Rows from block 7 of the image encoder of a small image captioner, named by matrix and row number. Rows with one number within an expert belong to one neuron, the router's apart. Each number is 50 + 10 x the weight over its row's rms, rounded and kept within 0 to 99. All counts start at 0. After the name is the row's rms in percent of the matrix's.
After each expert's rows are labels from the 100 images, of 14976, where the router gives the expert most weight on average: "top examples" is what is common among them. Only what is clearly more common there than usual is listed. The data: regions of photos with short descriptions (Visual Genome).
# router: slot weights (encoder.blocks.7.mlp.router.weight, 32x128), inputs 0-63
# up: expert up (encoder.blocks.7.mlp.up, 16x32x128), inputs 0-63
# down: expert down (encoder.blocks.7.mlp.down, 16x128x32, transposed), outputs 0-63

# expert 1
router.2 112:57 51 48 59 48 42 52 41 57 66 42 45 68 48 48 60 58 41 43 62 44 50 40 38 53 45 48 60 59 64 56 55 59 48 47 57 58 57 57 54 43 89 28 37 31 43 49 50 47 40 51 50 56 51 66 56 43 45 39 59 45 39 41 45
router.3 104:57 49 48 57 50 42 49 44 57 68 44 46 68 48 51 58 55 40 42 61 45 50 40 40 54 46 49 60 57 64 55 54 58 48 48 56 58 58 54 55 44 88 27 37 30 44 50 51 47 40 51 50 55 49 64 57 43 46 40 58 47 38 41 46
up.0 106:45 47 59 55 47 64 43 43 56 47 60 42 47 46 53 55 38 60 48 27 49 53 62 68 42 60 71 31 36 44 49 67 44 62 61 49 29 42 64 38 63 53 45 55 53 35 41 44 46 54 37 59 39 35 34 51 71 60 49 38 47 67 63 49
down.0 101:53 52 38 55 56 48 37 49 68 59 47 53 61 43 38 56 53 58 47 68 58 58 52 67 51 61 51 42 43 51 52 40 64 46 51 49 36 44 45 38 67 70 50 58 50 71 37 35 54 60 53 40 38 72 55 55 67 42 67 58 36 46 69 44
up.1 131:55 77 61 58 51 58 48 37 57 24 49 37 47 42 37 54 50 52 46 43 50 52 69 54 58 47 46 34 32 44 54 65 67 44 46 53 30 49 62 63 68 51 46 60 64 57 41 43 40 47 29 54 36 48 32 43 45 44 50 42 40 73 68 55
down.1 120:46 50 42 41 67 41 31 58 57 52 45 65 53 59 47 39 33 45 42 50 51 61 58 55 51 42 58 46 48 45 57 42 43 55 62 59 40 54 46 58 55 69 33 58 56 56 35 43 42 43 61 49 45 57 60 52 47 66 36 57 56 52 64 59
up.2 039:43 49 48 45 58 49 41 46 51 38 63 38 30 52 55 41 53 56 59 37 59 44 72 65 46 69 67 44 46 51 40 65 56 58 55 40 32 46 56 47 51 55 57 62 59 21 40 52 43 51 35 44 48 25 37 64 63 54 80 53 56 66 51 43
down.2 040:48 49 36 55 43 46 43 45 59 68 43 69 63 47 47 56 44 52 51 58 74 53 50 53 43 49 59 40 41 54 48 53 53 52 48 42 51 45 60 46 67 68 50 37 69 36 54 40 54 62 50 45 33 47 57 70 53 43 56 66 42 49 64 51
up.3 157:34 49 62 47 44 70 57 51 45 55 56 60 49 68 60 39 33 60 45 35 45 60 44 58 53 64 47 41 34 31 35 45 40 45 55 36 53 51 47 47 55 50 54 45 54 56 55 45 59 62 57 45 36 54 48 54 65 72 60 32 60 48 59 41
down.3 170:44 46 38 52 60 34 36 50 48 65 47 64 69 64 63 51 31 44 71 42 59 73 63 47 52 42 57 38 50 50 48 53 36 47 54 56 44 59 60 67 57 39 56 51 56 42 46 47 44 43 60 59 42 56 47 39 38 64 50 66 58 52 57 67
up.4 075:45 58 46 46 39 53 55 57 41 27 48 46 34 42 35 51 56 59 70 49 61 39 55 57 42 59 63 46 62 49 58 63 59 58 51 41 30 46 48 42 56 34 57 81 56 40 57 49 55 63 37 54 47 41 31 50 51 51 47 54 42 61 56 49
down.4 080:50 52 42 55 68 55 45 50 46 47 52 48 54 68 49 31 53 57 47 52 42 50 46 53 53 18 41 52 46 51 44 49 41 65 66 60 54 58 56 65 57 56 32 30 52 46 46 59 46 53 48 59 48 45 51 29 45 69 28 45 50 44 54 65
top examples: text has "grass"

# expert 0
router.0 100:57 42 55 61 57 48 43 36 55 53 46 46 67 52 56 58 50 43 38 57 40 56 38 46 58 45 48 56 47 61 49 56 56 42 48 56 57 57 59 51 45 88 27 42 32 41 44 54 48 40 52 48 50 49 68 56 49 44 44 51 52 37 42 45
router.1 097:56 40 54 62 57 48 42 39 55 53 44 47 65 51 57 56 50 41 38 57 41 56 39 47 57 43 48 54 50 61 50 55 56 43 49 57 56 58 59 54 46 92 26 44 32 40 41 57 48 42 52 49 51 47 67 57 49 46 48 51 51 37 43 48
up.0 192:49 62 56 60 39 66 51 38 54 33 54 44 45 37 39 65 46 69 46 31 49 53 58 64 48 50 51 32 40 45 58 70 45 56 56 46 29 44 54 52 61 50 43 58 53 46 48 32 48 58 33 59 41 52 32 43 58 46 37 39 35 68 63 56
down.0 182:57 54 46 47 64 48 32 50 59 52 52 59 55 48 41 46 49 48 36 57 56 59 48 59 54 44 52 46 52 56 47 44 57 61 64 55 45 43 43 48 61 76 37 52 52 59 31 48 48 51 54 37 52 61 61 49 57 55 43 48 43 45 70 52
up.1 024:32 54 53 53 34 57 53 52 52 38 45 53 30 53 46 39 40 66 64 40 57 51 61 56 44 59 54 42 59 33 49 49 45 58 54 42 43 44 43 52 58 28 60 74 61 41 60 57 56 70 43 50 44 50 36 53 54 54 63 42 45 62 61 49
down.1 030:39 37 59 43 78 56 45 58 42 49 50 49 71 40 52 50 61 48 42 50 61 42 51 50 43 53 70 54 36 48 42 51 36 53 67 61 52 47 44 58 53 47 59 48 42 46 44 41 55 48 47 56 31 49 44 74 45 39 53 87 49 43 52 60
up.2 027:39 49 49 49 57 52 58 50 51 51 58 56 50 49 48 37 51 54 78 48 51 48 57 50 44 69 52 49 52 38 51 50 61 58 58 34 47 38 49 44 49 37 65 52 64 30 60 77 51 57 48 53 49 47 39 62 48 58 76 47 44 54 53 33
down.2 028:50 34 41 45 47 56 46 52 53 62 52 75 47 50 54 47 48 54 65 68 58 60 62 61 59 81 56 60 42 51 48 57 65 32 41 36 41 51 60 43 47 57 57 54 50 50 50 71 43 58 54 44 49 49 47 60 58 45 66 85 46 63 58 38
up.3 079:62 79 50 53 57 47 40 33 57 31 45 32 46 38 39 60 59 47 51 49 56 40 74 49 52 44 44 46 37 51 59 54 62 50 42 55 42 39 51 72 54 46 42 52 57 57 42 27 34 44 26 62 51 50 44 34 41 40 46 56 36 60 51 74
down.3 075:37 54 60 51 46 57 46 62 40 44 42 67 39 54 46 25 48 38 38 47 48 42 57 46 60 57 51 55 49 60 61 45 51 42 46 54 47 48 37 41 42 79 29 63 54 58 39 40 43 37 60 47 68 54 60 52 54 49 40 43 62 56 47 41
up.4 029:35 62 48 49 35 59 58 54 44 34 47 52 27 45 35 54 44 80 64 42 53 53 54 56 38 48 48 49 55 42 58 56 51 66 52 41 48 42 46 52 51 42 50 67 53 45 58 29 62 78 46 54 49 49 41 31 50 54 45 41 39 54 56 56
down.4 031:42 57 49 44 71 54 52 53 39 49 36 60 64 54 44 48 50 44 45 41 57 44 51 41 27 49 77 38 57 43 45 47 44 64 58 59 58 47 39 56 59 47 39 52 49 54 39 38 49 42 53 58 08 51 58 56 43 59 68 75 50 31 59 69
top examples: text has "grass"

# expert 15
router.30 183:37 46 53 42 55 65 55 53 43 56 53 63 45 74 67 36 31 56 41 42 47 61 41 55 60 47 40 43 33 37 31 39 43 38 46 43 57 44 45 52 52 46 50 34 54 71 55 38 58 57 63 48 45 58 47 38 57 59 58 34 68 44 57 50
router.31 070:40 27 49 46 45 60 60 59 48 76 52 63 61 76 66 40 35 51 49 50 45 63 37 47 53 60 45 57 50 39 41 37 47 43 54 38 64 48 43 44 49 66 34 30 46 63 60 52 57 52 66 49 50 59 60 53 52 65 60 38 62 37 50 34
up.0 078:67 56 54 60 53 37 39 37 60 43 50 30 49 49 47 51 63 34 52 59 55 39 67 45 56 49 59 52 53 56 57 59 79 45 48 59 41 60 64 60 54 52 54 53 67 42 38 57 35 33 38 46 46 37 45 48 40 38 55 62 40 60 52 54
down.0 061:45 60 44 53 53 31 55 40 51 66 53 63 53 61 58 36 36 39 62 31 60 57 53 46 43 56 38 31 64 54 50 48 41 42 41 50 54 47 56 53 63 67 39 36 62 71 46 32 49 47 55 63 55 51 62 66 48 62 47 59 66 42 60 49
up.1 150:50 49 36 57 34 47 60 54 50 55 43 56 62 38 43 74 53 48 57 69 41 54 41 33 49 47 41 67 54 49 74 44 50 52 52 41 60 40 38 44 36 47 55 48 39 58 63 41 56 52 56 69 70 61 61 53 37 47 25 51 41 41 35 49
down.1 154:37 60 44 50 38 33 37 49 59 48 51 55 46 55 50 46 40 50 28 48 45 60 40 50 46 43 47 34 56 53 50 49 62 66 60 67 56 46 38 53 66 61 44 53 51 55 37 74 41 49 47 32 33 61 63 55 53 61 29 72 49 38 67 45
up.2 122:56 48 53 62 53 42 57 50 60 57 42 53 59 51 52 54 50 26 51 70 42 57 46 35 51 39 42 63 57 45 63 43 65 49 42 51 59 52 47 57 44 45 60 47 57 59 57 65 51 26 55 54 54 58 60 51 29 49 43 46 47 45 44 52
down.2 127:59 63 36 52 42 52 37 36 66 48 48 52 56 45 44 52 48 64 45 66 57 73 42 64 47 57 51 47 48 48 48 45 70 55 49 49 41 53 48 31 66 57 52 58 50 65 39 63 53 63 50 42 39 72 50 45 67 45 46 64 34 48 65 46
up.3 047:58 52 48 42 55 30 37 56 57 41 65 47 36 46 43 46 59 32 64 61 57 37 58 44 27 57 57 65 58 61 55 45 60 70 65 52 48 38 46 62 46 46 42 57 44 56 45 64 40 42 48 61 55 46 57 49 38 45 55 65 46 50 42 64
down.3 048:48 52 44 47 68 44 40 48 52 63 62 55 57 48 53 38 46 40 40 39 41 52 36 45 58 41 51 39 61 54 46 64 44 70 67 55 56 53 53 67 71 76 44 48 50 50 44 39 44 43 47 46 36 48 62 54 45 55 62 57 50 32 66 47
up.4 156:46 56 55 52 33 55 48 48 51 45 62 49 43 54 54 51 47 57 59 43 54 51 52 58 35 70 75 42 43 47 45 68 40 65 69 38 33 49 56 31 60 48 68 68 55 29 48 46 51 53 38 52 41 35 38 67 61 62 46 46 47 65 58 30
down.4 159:47 64 32 53 51 48 57 25 69 39 46 32 36 56 50 52 55 56 49 41 53 54 27 44 53 42 50 30 55 51 51 66 51 67 65 46 64 44 67 52 70 49 50 55 50 40 59 58 50 60 37 40 37 41 56 47 45 54 45 56 44 33 69 52
top examples: text has "sky"; text has "blue"; text has "clouds"; text has "white"

# expert 14
router.28 068:51 31 44 39 42 45 39 57 47 62 67 43 53 55 57 38 55 47 52 41 64 42 56 61 55 62 68 58 50 68 42 54 37 47 62 47 41 47 51 32 43 77 30 41 30 39 46 55 44 50 46 48 57 35 55 60 63 58 61 62 57 50 39 42
router.29 072:48 26 45 39 43 43 41 59 48 63 63 45 53 57 62 36 54 49 53 40 62 42 55 60 56 63 64 56 52 66 41 52 41 49 61 49 44 48 51 39 43 81 32 41 30 36 45 54 44 52 49 47 58 33 53 56 63 59 66 60 61 47 42 41
up.0 107:48 57 42 36 50 40 37 59 40 44 57 36 32 51 48 35 62 58 61 36 70 31 65 66 42 53 60 53 56 60 40 55 43 61 46 54 33 56 48 47 44 37 47 58 48 48 36 36 44 56 38 35 58 33 43 43 61 52 54 63 55 55 43 50
down.0 116:38 44 59 51 68 63 43 71 37 62 49 65 59 61 57 32 50 51 52 59 43 54 68 56 55 45 43 59 38 42 43 30 34 50 54 55 36 54 31 51 38 49 52 53 38 74 38 38 44 47 68 54 63 65 43 34 48 59 56 42 62 66 38 54
up.1 062:25 54 47 41 28 59 64 54 41 49 49 64 35 58 52 41 38 65 56 40 47 55 38 57 51 67 47 45 56 38 43 39 34 48 48 37 51 49 44 37 52 32 65 62 55 55 57 46 65 65 57 49 48 57 39 51 58 65 53 37 61 49 55 51
down.1 079:53 37 45 42 36 55 48 61 55 52 29 48 45 61 66 38 51 55 43 51 51 56 48 52 44 48 64 54 80 66 51 40 54 65 67 54 47 54 32 44 46 37 60 55 55 71 45 62 56 53 56 31 69 52 39 71 54 59 42 50 62 53 47 43
up.2 044:39 50 48 54 33 62 66 52 45 45 45 63 28 35 36 58 47 74 66 44 46 52 42 53 49 45 35 43 52 44 64 54 54 51 44 39 52 39 46 57 53 46 37 60 52 48 60 24 63 72 49 55 49 58 42 36 46 52 32 40 41 49 57 60
down.2 042:55 56 46 48 70 51 57 51 51 39 51 43 44 57 43 60 50 38 37 36 53 45 32 44 58 35 58 32 58 59 35 65 49 66 56 48 63 55 42 59 72 43 48 55 56 61 55 32 52 53 38 36 48 51 60 40 43 52 57 45 53 30 63 49
up.3 063:31 46 43 42 28 65 73 58 41 54 56 66 31 48 47 51 41 67 64 47 48 54 37 50 45 59 44 51 50 44 50 46 43 56 57 28 56 43 40 42 46 39 53 54 48 55 67 39 68 62 59 56 54 61 47 45 52 61 40 40 55 46 49 53
down.3 074:56 32 48 44 52 45 55 68 49 46 50 46 42 57 56 38 49 45 40 41 57 47 43 42 50 43 58 48 74 45 54 49 45 72 81 61 54 46 30 51 49 40 64 49 51 56 46 51 57 41 50 27 52 54 47 55 49 56 44 59 57 49 50 36
up.4 137:59 57 42 48 56 39 44 45 53 48 38 38 62 40 44 44 61 39 47 62 57 40 58 39 72 41 54 58 57 57 55 54 55 29 30 63 54 67 63 51 45 46 62 51 49 39 40 61 41 40 40 32 57 44 54 54 45 38 60 60 42 48 42 44
down.4 137:57 59 55 50 51 49 38 49 43 52 52 56 53 31 35 57 52 39 58 59 55 55 61 62 55 74 52 45 49 54 51 45 58 34 31 39 43 58 49 35 51 66 53 51 53 63 37 24 48 44 52 50 48 69 58 49 65 31 72 40 37 51 55 42
top examples: text has "sign"

# expert 2
router.4 098:45 22 43 37 52 46 45 62 44 68 53 58 57 56 63 40 53 52 46 48 57 42 44 54 54 44 47 59 51 62 44 35 44 48 52 53 58 45 39 50 39 77 22 32 29 51 50 53 54 55 62 49 60 46 65 49 55 48 55 57 63 38 39 54
router.5 098:47 21 44 37 54 47 44 62 44 68 54 56 56 56 64 40 52 51 46 49 58 41 45 54 55 46 49 60 53 65 42 34 46 48 53 52 57 46 42 49 39 77 23 32 29 49 51 51 55 55 62 49 60 48 64 48 55 49 56 57 65 38 37 53
up.0 049:36 63 41 38 41 66 56 49 38 42 48 58 34 58 48 34 38 67 52 35 58 48 46 64 50 55 45 47 59 47 42 48 40 50 33 44 49 68 50 44 48 29 71 47 51 49 52 38 59 64 51 28 52 51 35 47 61 52 64 41 59 52 50 38
down.0 048:51 40 44 49 53 50 47 70 49 59 42 54 48 68 71 29 42 45 46 39 56 59 51 44 56 36 56 49 64 47 51 47 30 67 74 56 48 45 36 60 46 41 48 59 46 43 54 49 46 38 57 48 57 41 42 43 39 76 37 52 66 56 42 48
up.1 092:53 52 59 65 39 64 49 41 68 40 70 49 44 45 44 71 46 54 56 48 45 56 56 46 29 67 59 36 49 42 54 62 51 74 70 38 43 37 51 44 62 60 44 65 56 52 53 47 47 47 43 66 36 52 45 51 50 58 40 37 35 59 67 57
down.1 085:53 65 29 49 63 41 45 23 65 50 65 57 60 54 50 62 44 50 50 51 52 58 46 57 49 46 70 25 48 54 38 54 55 57 53 54 55 50 65 43 76 68 42 43 47 60 51 42 45 59 44 43 33 54 69 53 56 53 56 65 45 30 76 56
up.2 162:44 53 41 40 43 52 40 53 40 34 53 49 30 41 44 44 55 65 55 34 74 29 54 68 54 46 57 49 47 58 46 60 42 47 46 54 34 52 48 44 48 27 50 53 49 45 45 34 54 62 42 45 55 39 37 44 62 48 50 60 53 57 46 52
down.2 178:43 49 48 53 60 44 35 60 45 55 53 73 51 63 57 44 37 54 41 59 58 65 65 61 53 38 53 53 43 55 53 35 49 57 60 63 33 43 32 54 47 53 41 45 45 59 31 54 42 46 68 48 46 65 44 49 53 64 41 63 59 61 54 56
up.3 073:36 57 46 40 49 70 53 52 37 41 53 57 26 59 53 38 37 70 49 29 58 50 45 67 56 55 45 43 51 41 42 49 40 47 39 41 47 55 47 44 50 37 60 51 48 46 53 35 60 67 53 38 49 50 37 40 63 57 57 35 59 51 53 47
down.3 072:46 52 38 43 42 34 47 62 42 52 44 63 47 67 69 37 33 39 52 38 57 60 48 38 56 39 54 35 75 48 47 50 39 60 65 44 55 48 44 53 61 51 43 54 48 45 53 50 43 35 55 52 43 42 57 53 39 69 36 65 66 47 58 51
up.4 122:47 43 35 40 57 47 53 58 32 52 35 58 58 40 50 50 53 54 43 55 52 44 41 49 71 34 39 62 50 62 57 43 45 29 31 64 59 60 42 54 37 55 39 44 38 49 56 44 61 61 58 39 65 58 57 43 53 36 45 59 55 39 37 57
down.4 134:55 60 56 50 38 56 55 35 54 37 47 41 44 29 34 60 63 44 47 45 50 36 33 44 51 65 51 43 58 49 52 72 58 52 44 48 69 45 58 38 56 65 46 51 47 47 61 44 52 51 30 43 62 44 65 56 54 28 60 40 36 31 54 39
top examples: text has "water"

# expert 4
router.8 103:44 27 52 46 50 58 50 54 49 67 53 61 68 57 71 51 38 56 37 44 44 56 38 54 50 49 51 52 48 56 41 42 36 51 57 50 57 47 47 43 47 72 28 34 34 54 55 49 56 56 63 55 52 54 61 52 57 53 45 45 63 40 48 50
router.9 105:41 26 52 48 47 57 51 54 50 67 54 61 67 57 68 52 37 57 37 43 43 58 38 56 50 50 50 52 47 54 42 40 35 51 57 50 55 46 46 43 47 73 28 36 33 55 55 48 56 57 63 57 50 54 60 52 60 54 44 46 64 42 47 50
up.0 091:57 61 41 53 55 42 60 49 39 39 35 51 57 30 29 58 63 53 50 59 49 44 47 44 65 35 38 56 52 56 70 49 57 38 32 64 55 62 48 65 45 41 49 49 48 52 56 37 54 51 50 39 58 58 50 44 40 31 44 63 38 47 44 52
down.0 094:43 62 54 58 41 54 55 43 46 43 50 54 47 52 47 32 48 43 49 36 45 39 38 34 57 47 43 38 61 61 47 60 50 42 41 56 71 45 60 55 60 71 28 67 51 59 63 50 54 45 36 60 60 35 74 58 42 48 39 34 59 29 56 58
up.1 071:53 59 54 58 35 56 54 39 55 29 51 44 43 27 32 62 57 61 63 47 51 46 57 54 48 55 49 38 47 49 66 70 58 53 55 45 35 47 57 53 63 47 48 69 61 44 53 30 49 52 33 54 40 48 30 60 46 45 45 49 31 69 60 48
down.1 066:46 63 48 39 55 46 33 41 56 55 30 58 68 49 51 39 41 49 50 54 58 62 53 51 52 49 46 42 50 60 52 50 54 49 49 51 49 50 52 39 65 80 43 50 59 54 41 41 58 52 52 54 68 55 63 43 56 52 45 69 44 40 65 47
up.2 123:50 54 54 60 40 58 55 41 54 30 52 47 51 26 34 65 51 70 49 38 48 50 53 62 51 53 50 38 43 49 64 69 52 53 55 47 31 43 55 52 60 50 41 62 51 43 51 25 51 57 30 59 43 52 31 47 53 44 36 46 31 68 58 52
down.2 124:51 52 52 49 64 41 27 56 50 60 47 72 57 56 51 37 38 45 40 54 61 61 60 55 50 43 47 51 51 54 54 43 47 59 60 55 37 43 37 48 49 76 42 50 54 59 30 39 54 41 62 40 59 66 54 39 51 58 52 57 57 54 59 45
up.3 079:46 62 58 57 45 59 48 43 50 36 54 46 43 39 38 59 50 71 45 37 55 48 55 67 46 52 54 30 49 42 54 68 62 54 55 51 29 48 64 56 67 52 40 59 58 40 39 30 52 62 36 53 35 43 21 44 53 44 48 44 44 68 66 55
down.3 071:51 63 49 53 75 47 33 47 53 51 49 64 58 44 38 51 49 46 42 50 49 58 53 54 51 41 58 43 36 54 59 51 38 59 61 48 45 51 50 51 59 66 33 54 53 54 35 34 50 42 54 54 31 64 58 45 45 58 62 52 42 44 64 59
up.4 075:49 47 38 40 44 48 39 53 40 48 51 47 37 41 45 44 58 63 57 39 76 25 53 64 50 47 60 57 50 66 49 57 41 52 51 55 40 48 48 43 42 31 51 51 45 44 46 42 50 56 46 49 63 39 44 44 59 44 46 70 51 52 39 53
down.4 074:54 54 45 54 34 45 44 53 40 42 48 71 44 65 58 40 39 51 40 57 54 56 59 59 56 54 65 52 50 47 47 29 64 58 55 56 32 46 24 41 52 63 45 47 51 64 33 58 49 46 68 40 48 69 44 64 62 53 37 63 57 60 57 40
top examples: text has "water"

# expert 5
router.10 134:50 45 41 42 35 40 47 59 49 58 52 46 58 55 52 44 57 44 62 57 54 44 46 46 37 75 67 62 67 63 50 45 41 62 64 44 53 60 46 35 39 77 57 59 35 32 49 68 51 47 52 44 60 40 62 73 57 62 53 59 51 40 38 29
router.11 137:51 45 40 40 35 40 47 59 49 57 53 47 59 54 52 43 58 43 61 57 56 44 47 46 37 74 66 62 67 62 50 46 39 61 65 44 52 62 47 35 38 74 56 60 35 32 51 68 51 47 51 44 61 41 62 72 58 62 53 60 51 40 38 30
up.0 074:54 56 61 58 59 62 51 47 59 44 41 49 36 43 40 45 52 62 55 45 53 49 55 54 65 33 27 34 44 32 53 50 72 37 37 52 48 47 50 72 63 37 38 46 67 65 49 38 44 44 45 44 38 53 34 36 43 43 60 41 43 58 67 64
down.0 064:54 54 56 44 48 58 55 41 50 47 34 48 48 58 50 42 52 44 52 42 23 42 37 42 44 37 55 46 75 38 50 45 43 71 68 54 59 46 49 47 45 59 37 45 45 61 54 65 51 44 38 49 68 46 61 46 40 56 39 45 52 37 44 59
up.1 117:49 66 43 46 34 46 51 46 40 28 47 42 38 34 28 50 60 61 62 45 61 39 56 57 50 56 54 50 53 58 60 64 38 48 48 45 35 62 52 45 48 52 62 68 46 47 51 39 54 60 34 36 54 43 45 57 57 48 43 59 39 58 46 45
down.1 107:41 43 41 55 91 47 43 59 54 51 60 58 59 44 40 61 49 45 41 51 50 56 50 55 41 40 41 38 28 51 50 62 43 54 68 60 58 47 54 58 66 61 49 49 46 53 40 25 50 52 50 44 40 53 58 28 46 50 75 70 38 42 68 56
up.2 169:36 42 54 63 40 70 61 57 50 60 44 65 59 53 51 64 26 54 50 54 34 68 39 42 34 62 49 47 58 35 54 50 40 63 59 35 57 49 43 43 51 57 51 49 46 46 63 53 61 56 62 60 42 66 54 60 58 60 35 25 50 44 56 43
down.2 181:46 34 41 50 54 48 56 52 55 65 47 61 50 65 70 47 38 56 77 49 64 65 61 50 46 52 55 52 58 44 50 48 39 38 49 37 45 59 60 46 46 32 69 42 46 63 56 48 47 57 59 61 48 52 33 34 43 51 48 58 63 63 37 50
up.3 058:42 56 62 59 65 62 51 43 48 55 40 54 45 50 44 57 39 63 34 37 48 52 50 57 63 38 42 34 45 41 52 51 65 41 23 59 43 57 64 69 64 57 40 48 62 43 41 51 54 58 46 48 34 49 37 35 49 42 50 40 49 57 64 55
down.3 059:45 32 60 45 40 61 63 59 49 66 57 59 54 51 62 31 50 41 56 35 46 47 54 38 54 54 59 57 63 56 43 53 35 48 54 54 53 55 51 62 39 50 62 70 34 53 66 61 38 43 50 53 78 39 51 49 38 53 45 50 60 60 44 56
up.4 145:32 46 53 50 42 70 57 60 41 55 50 62 48 60 50 51 25 65 57 44 43 64 41 54 47 63 57 43 58 36 52 55 41 51 53 39 52 55 46 39 55 57 62 56 49 45 58 52 65 65 59 51 38 54 48 53 61 67 43 29 52 48 58 40
down.4 148:53 30 33 46 49 46 58 58 55 66 48 53 56 68 70 56 36 53 66 42 56 61 56 46 48 52 62 43 60 49 47 47 41 42 56 41 46 52 55 50 55 30 76 53 55 64 58 52 59 53 59 46 55 53 40 52 46 61 51 63 64 54 51 45
top examples: text has "green"

# expert 8
router.16 107:51 63 52 65 40 56 55 41 55 40 46 48 57 33 33 70 52 60 52 47 44 53 54 49 46 53 48 35 54 39 64 63 45 55 53 48 37 51 54 48 65 33 60 62 65 47 53 38 50 53 38 52 39 57 32 58 52 46 34 45 29 72 69 45
router.17 104:53 71 51 47 54 51 48 42 44 37 51 46 39 47 37 41 54 63 55 41 61 43 66 56 49 44 36 40 40 35 52 45 55 51 45 49 40 45 50 60 59 27 69 59 71 68 49 31 44 55 39 52 45 57 27 31 45 43 45 48 46 69 65 63
up.0 059:55 38 47 39 58 36 38 69 52 57 57 50 51 49 54 46 56 43 51 62 55 43 49 46 40 46 53 72 56 76 47 33 47 62 63 51 53 43 43 50 30 63 23 36 34 59 56 56 52 47 52 59 56 48 61 46 51 48 50 58 57 43 26 53
down.0 068:59 60 47 56 41 61 54 38 66 37 60 36 54 38 39 39 70 48 48 50 51 37 27 48 43 59 39 45 59 27 38 58 65 58 42 43 59 40 56 34 53 65 43 46 53 48 62 46 59 58 39 55 62 37 64 50 57 42 45 36 38 36 57 53
up.1 155:49 51 48 41 50 56 57 55 48 45 57 57 36 46 47 51 51 54 61 53 47 49 54 43 27 57 38 49 49 40 55 35 57 69 72 28 54 28 31 63 51 47 51 58 55 70 64 46 54 60 51 71 47 68 50 40 42 51 43 40 45 50 58 69
down.1 153:48 61 38 51 59 42 39 30 55 41 51 48 60 33 35 57 49 37 69 37 50 55 40 42 52 61 53 29 58 52 52 64 42 43 38 51 65 48 66 44 68 47 56 47 50 58 64 32 47 49 31 55 48 59 67 52 46 37 69 55 37 30 62 54
up.2 150:36 46 40 35 63 48 45 70 41 54 64 67 38 61 63 38 41 55 54 51 53 51 41 51 50 49 48 63 43 51 39 35 50 49 48 40 64 44 36 55 30 47 49 35 49 66 61 46 64 62 69 54 63 54 56 41 49 58 55 50 66 35 37 60
down.2 145:48 54 40 37 67 27 44 42 51 55 63 61 50 52 50 53 37 31 56 33 65 62 53 38 28 49 59 31 56 47 39 57 35 46 49 54 56 48 51 55 60 58 53 55 52 66 47 24 51 39 47 47 31 55 62 57 38 56 69 64 53 39 60 56
up.3 137:56 48 64 57 52 56 47 46 60 57 53 46 57 60 57 50 41 23 44 59 36 65 51 40 45 57 56 47 55 44 46 48 57 53 56 46 53 47 57 45 56 60 50 47 52 49 45 80 41 33 51 58 39 47 57 61 43 56 60 39 50 50 57 41
down.3 143:60 64 47 58 48 56 38 31 55 49 51 55 49 38 36 50 53 48 57 57 60 60 54 60 53 70 52 46 44 49 46 39 65 34 34 49 40 49 54 30 59 67 51 61 45 72 41 33 58 53 46 52 46 74 56 62 66 32 64 57 34 44 61 40
up.4 055:44 44 62 50 63 62 42 52 56 60 57 55 54 68 64 41 32 48 36 42 36 67 46 58 53 51 51 47 43 51 35 47 47 50 52 55 53 53 52 52 49 61 41 37 47 57 42 57 50 49 60 49 42 47 55 44 57 61 72 35 63 46 52 56
down.4 055:51 62 62 37 50 58 44 53 33 50 58 47 49 48 43 37 54 35 59 44 51 42 57 47 51 64 49 55 49 49 36 47 43 32 32 44 49 52 49 47 43 66 46 29 56 61 46 14 47 37 55 66 75 47 64 56 47 45 63 26 55 53 41 53
top examples: text has "man"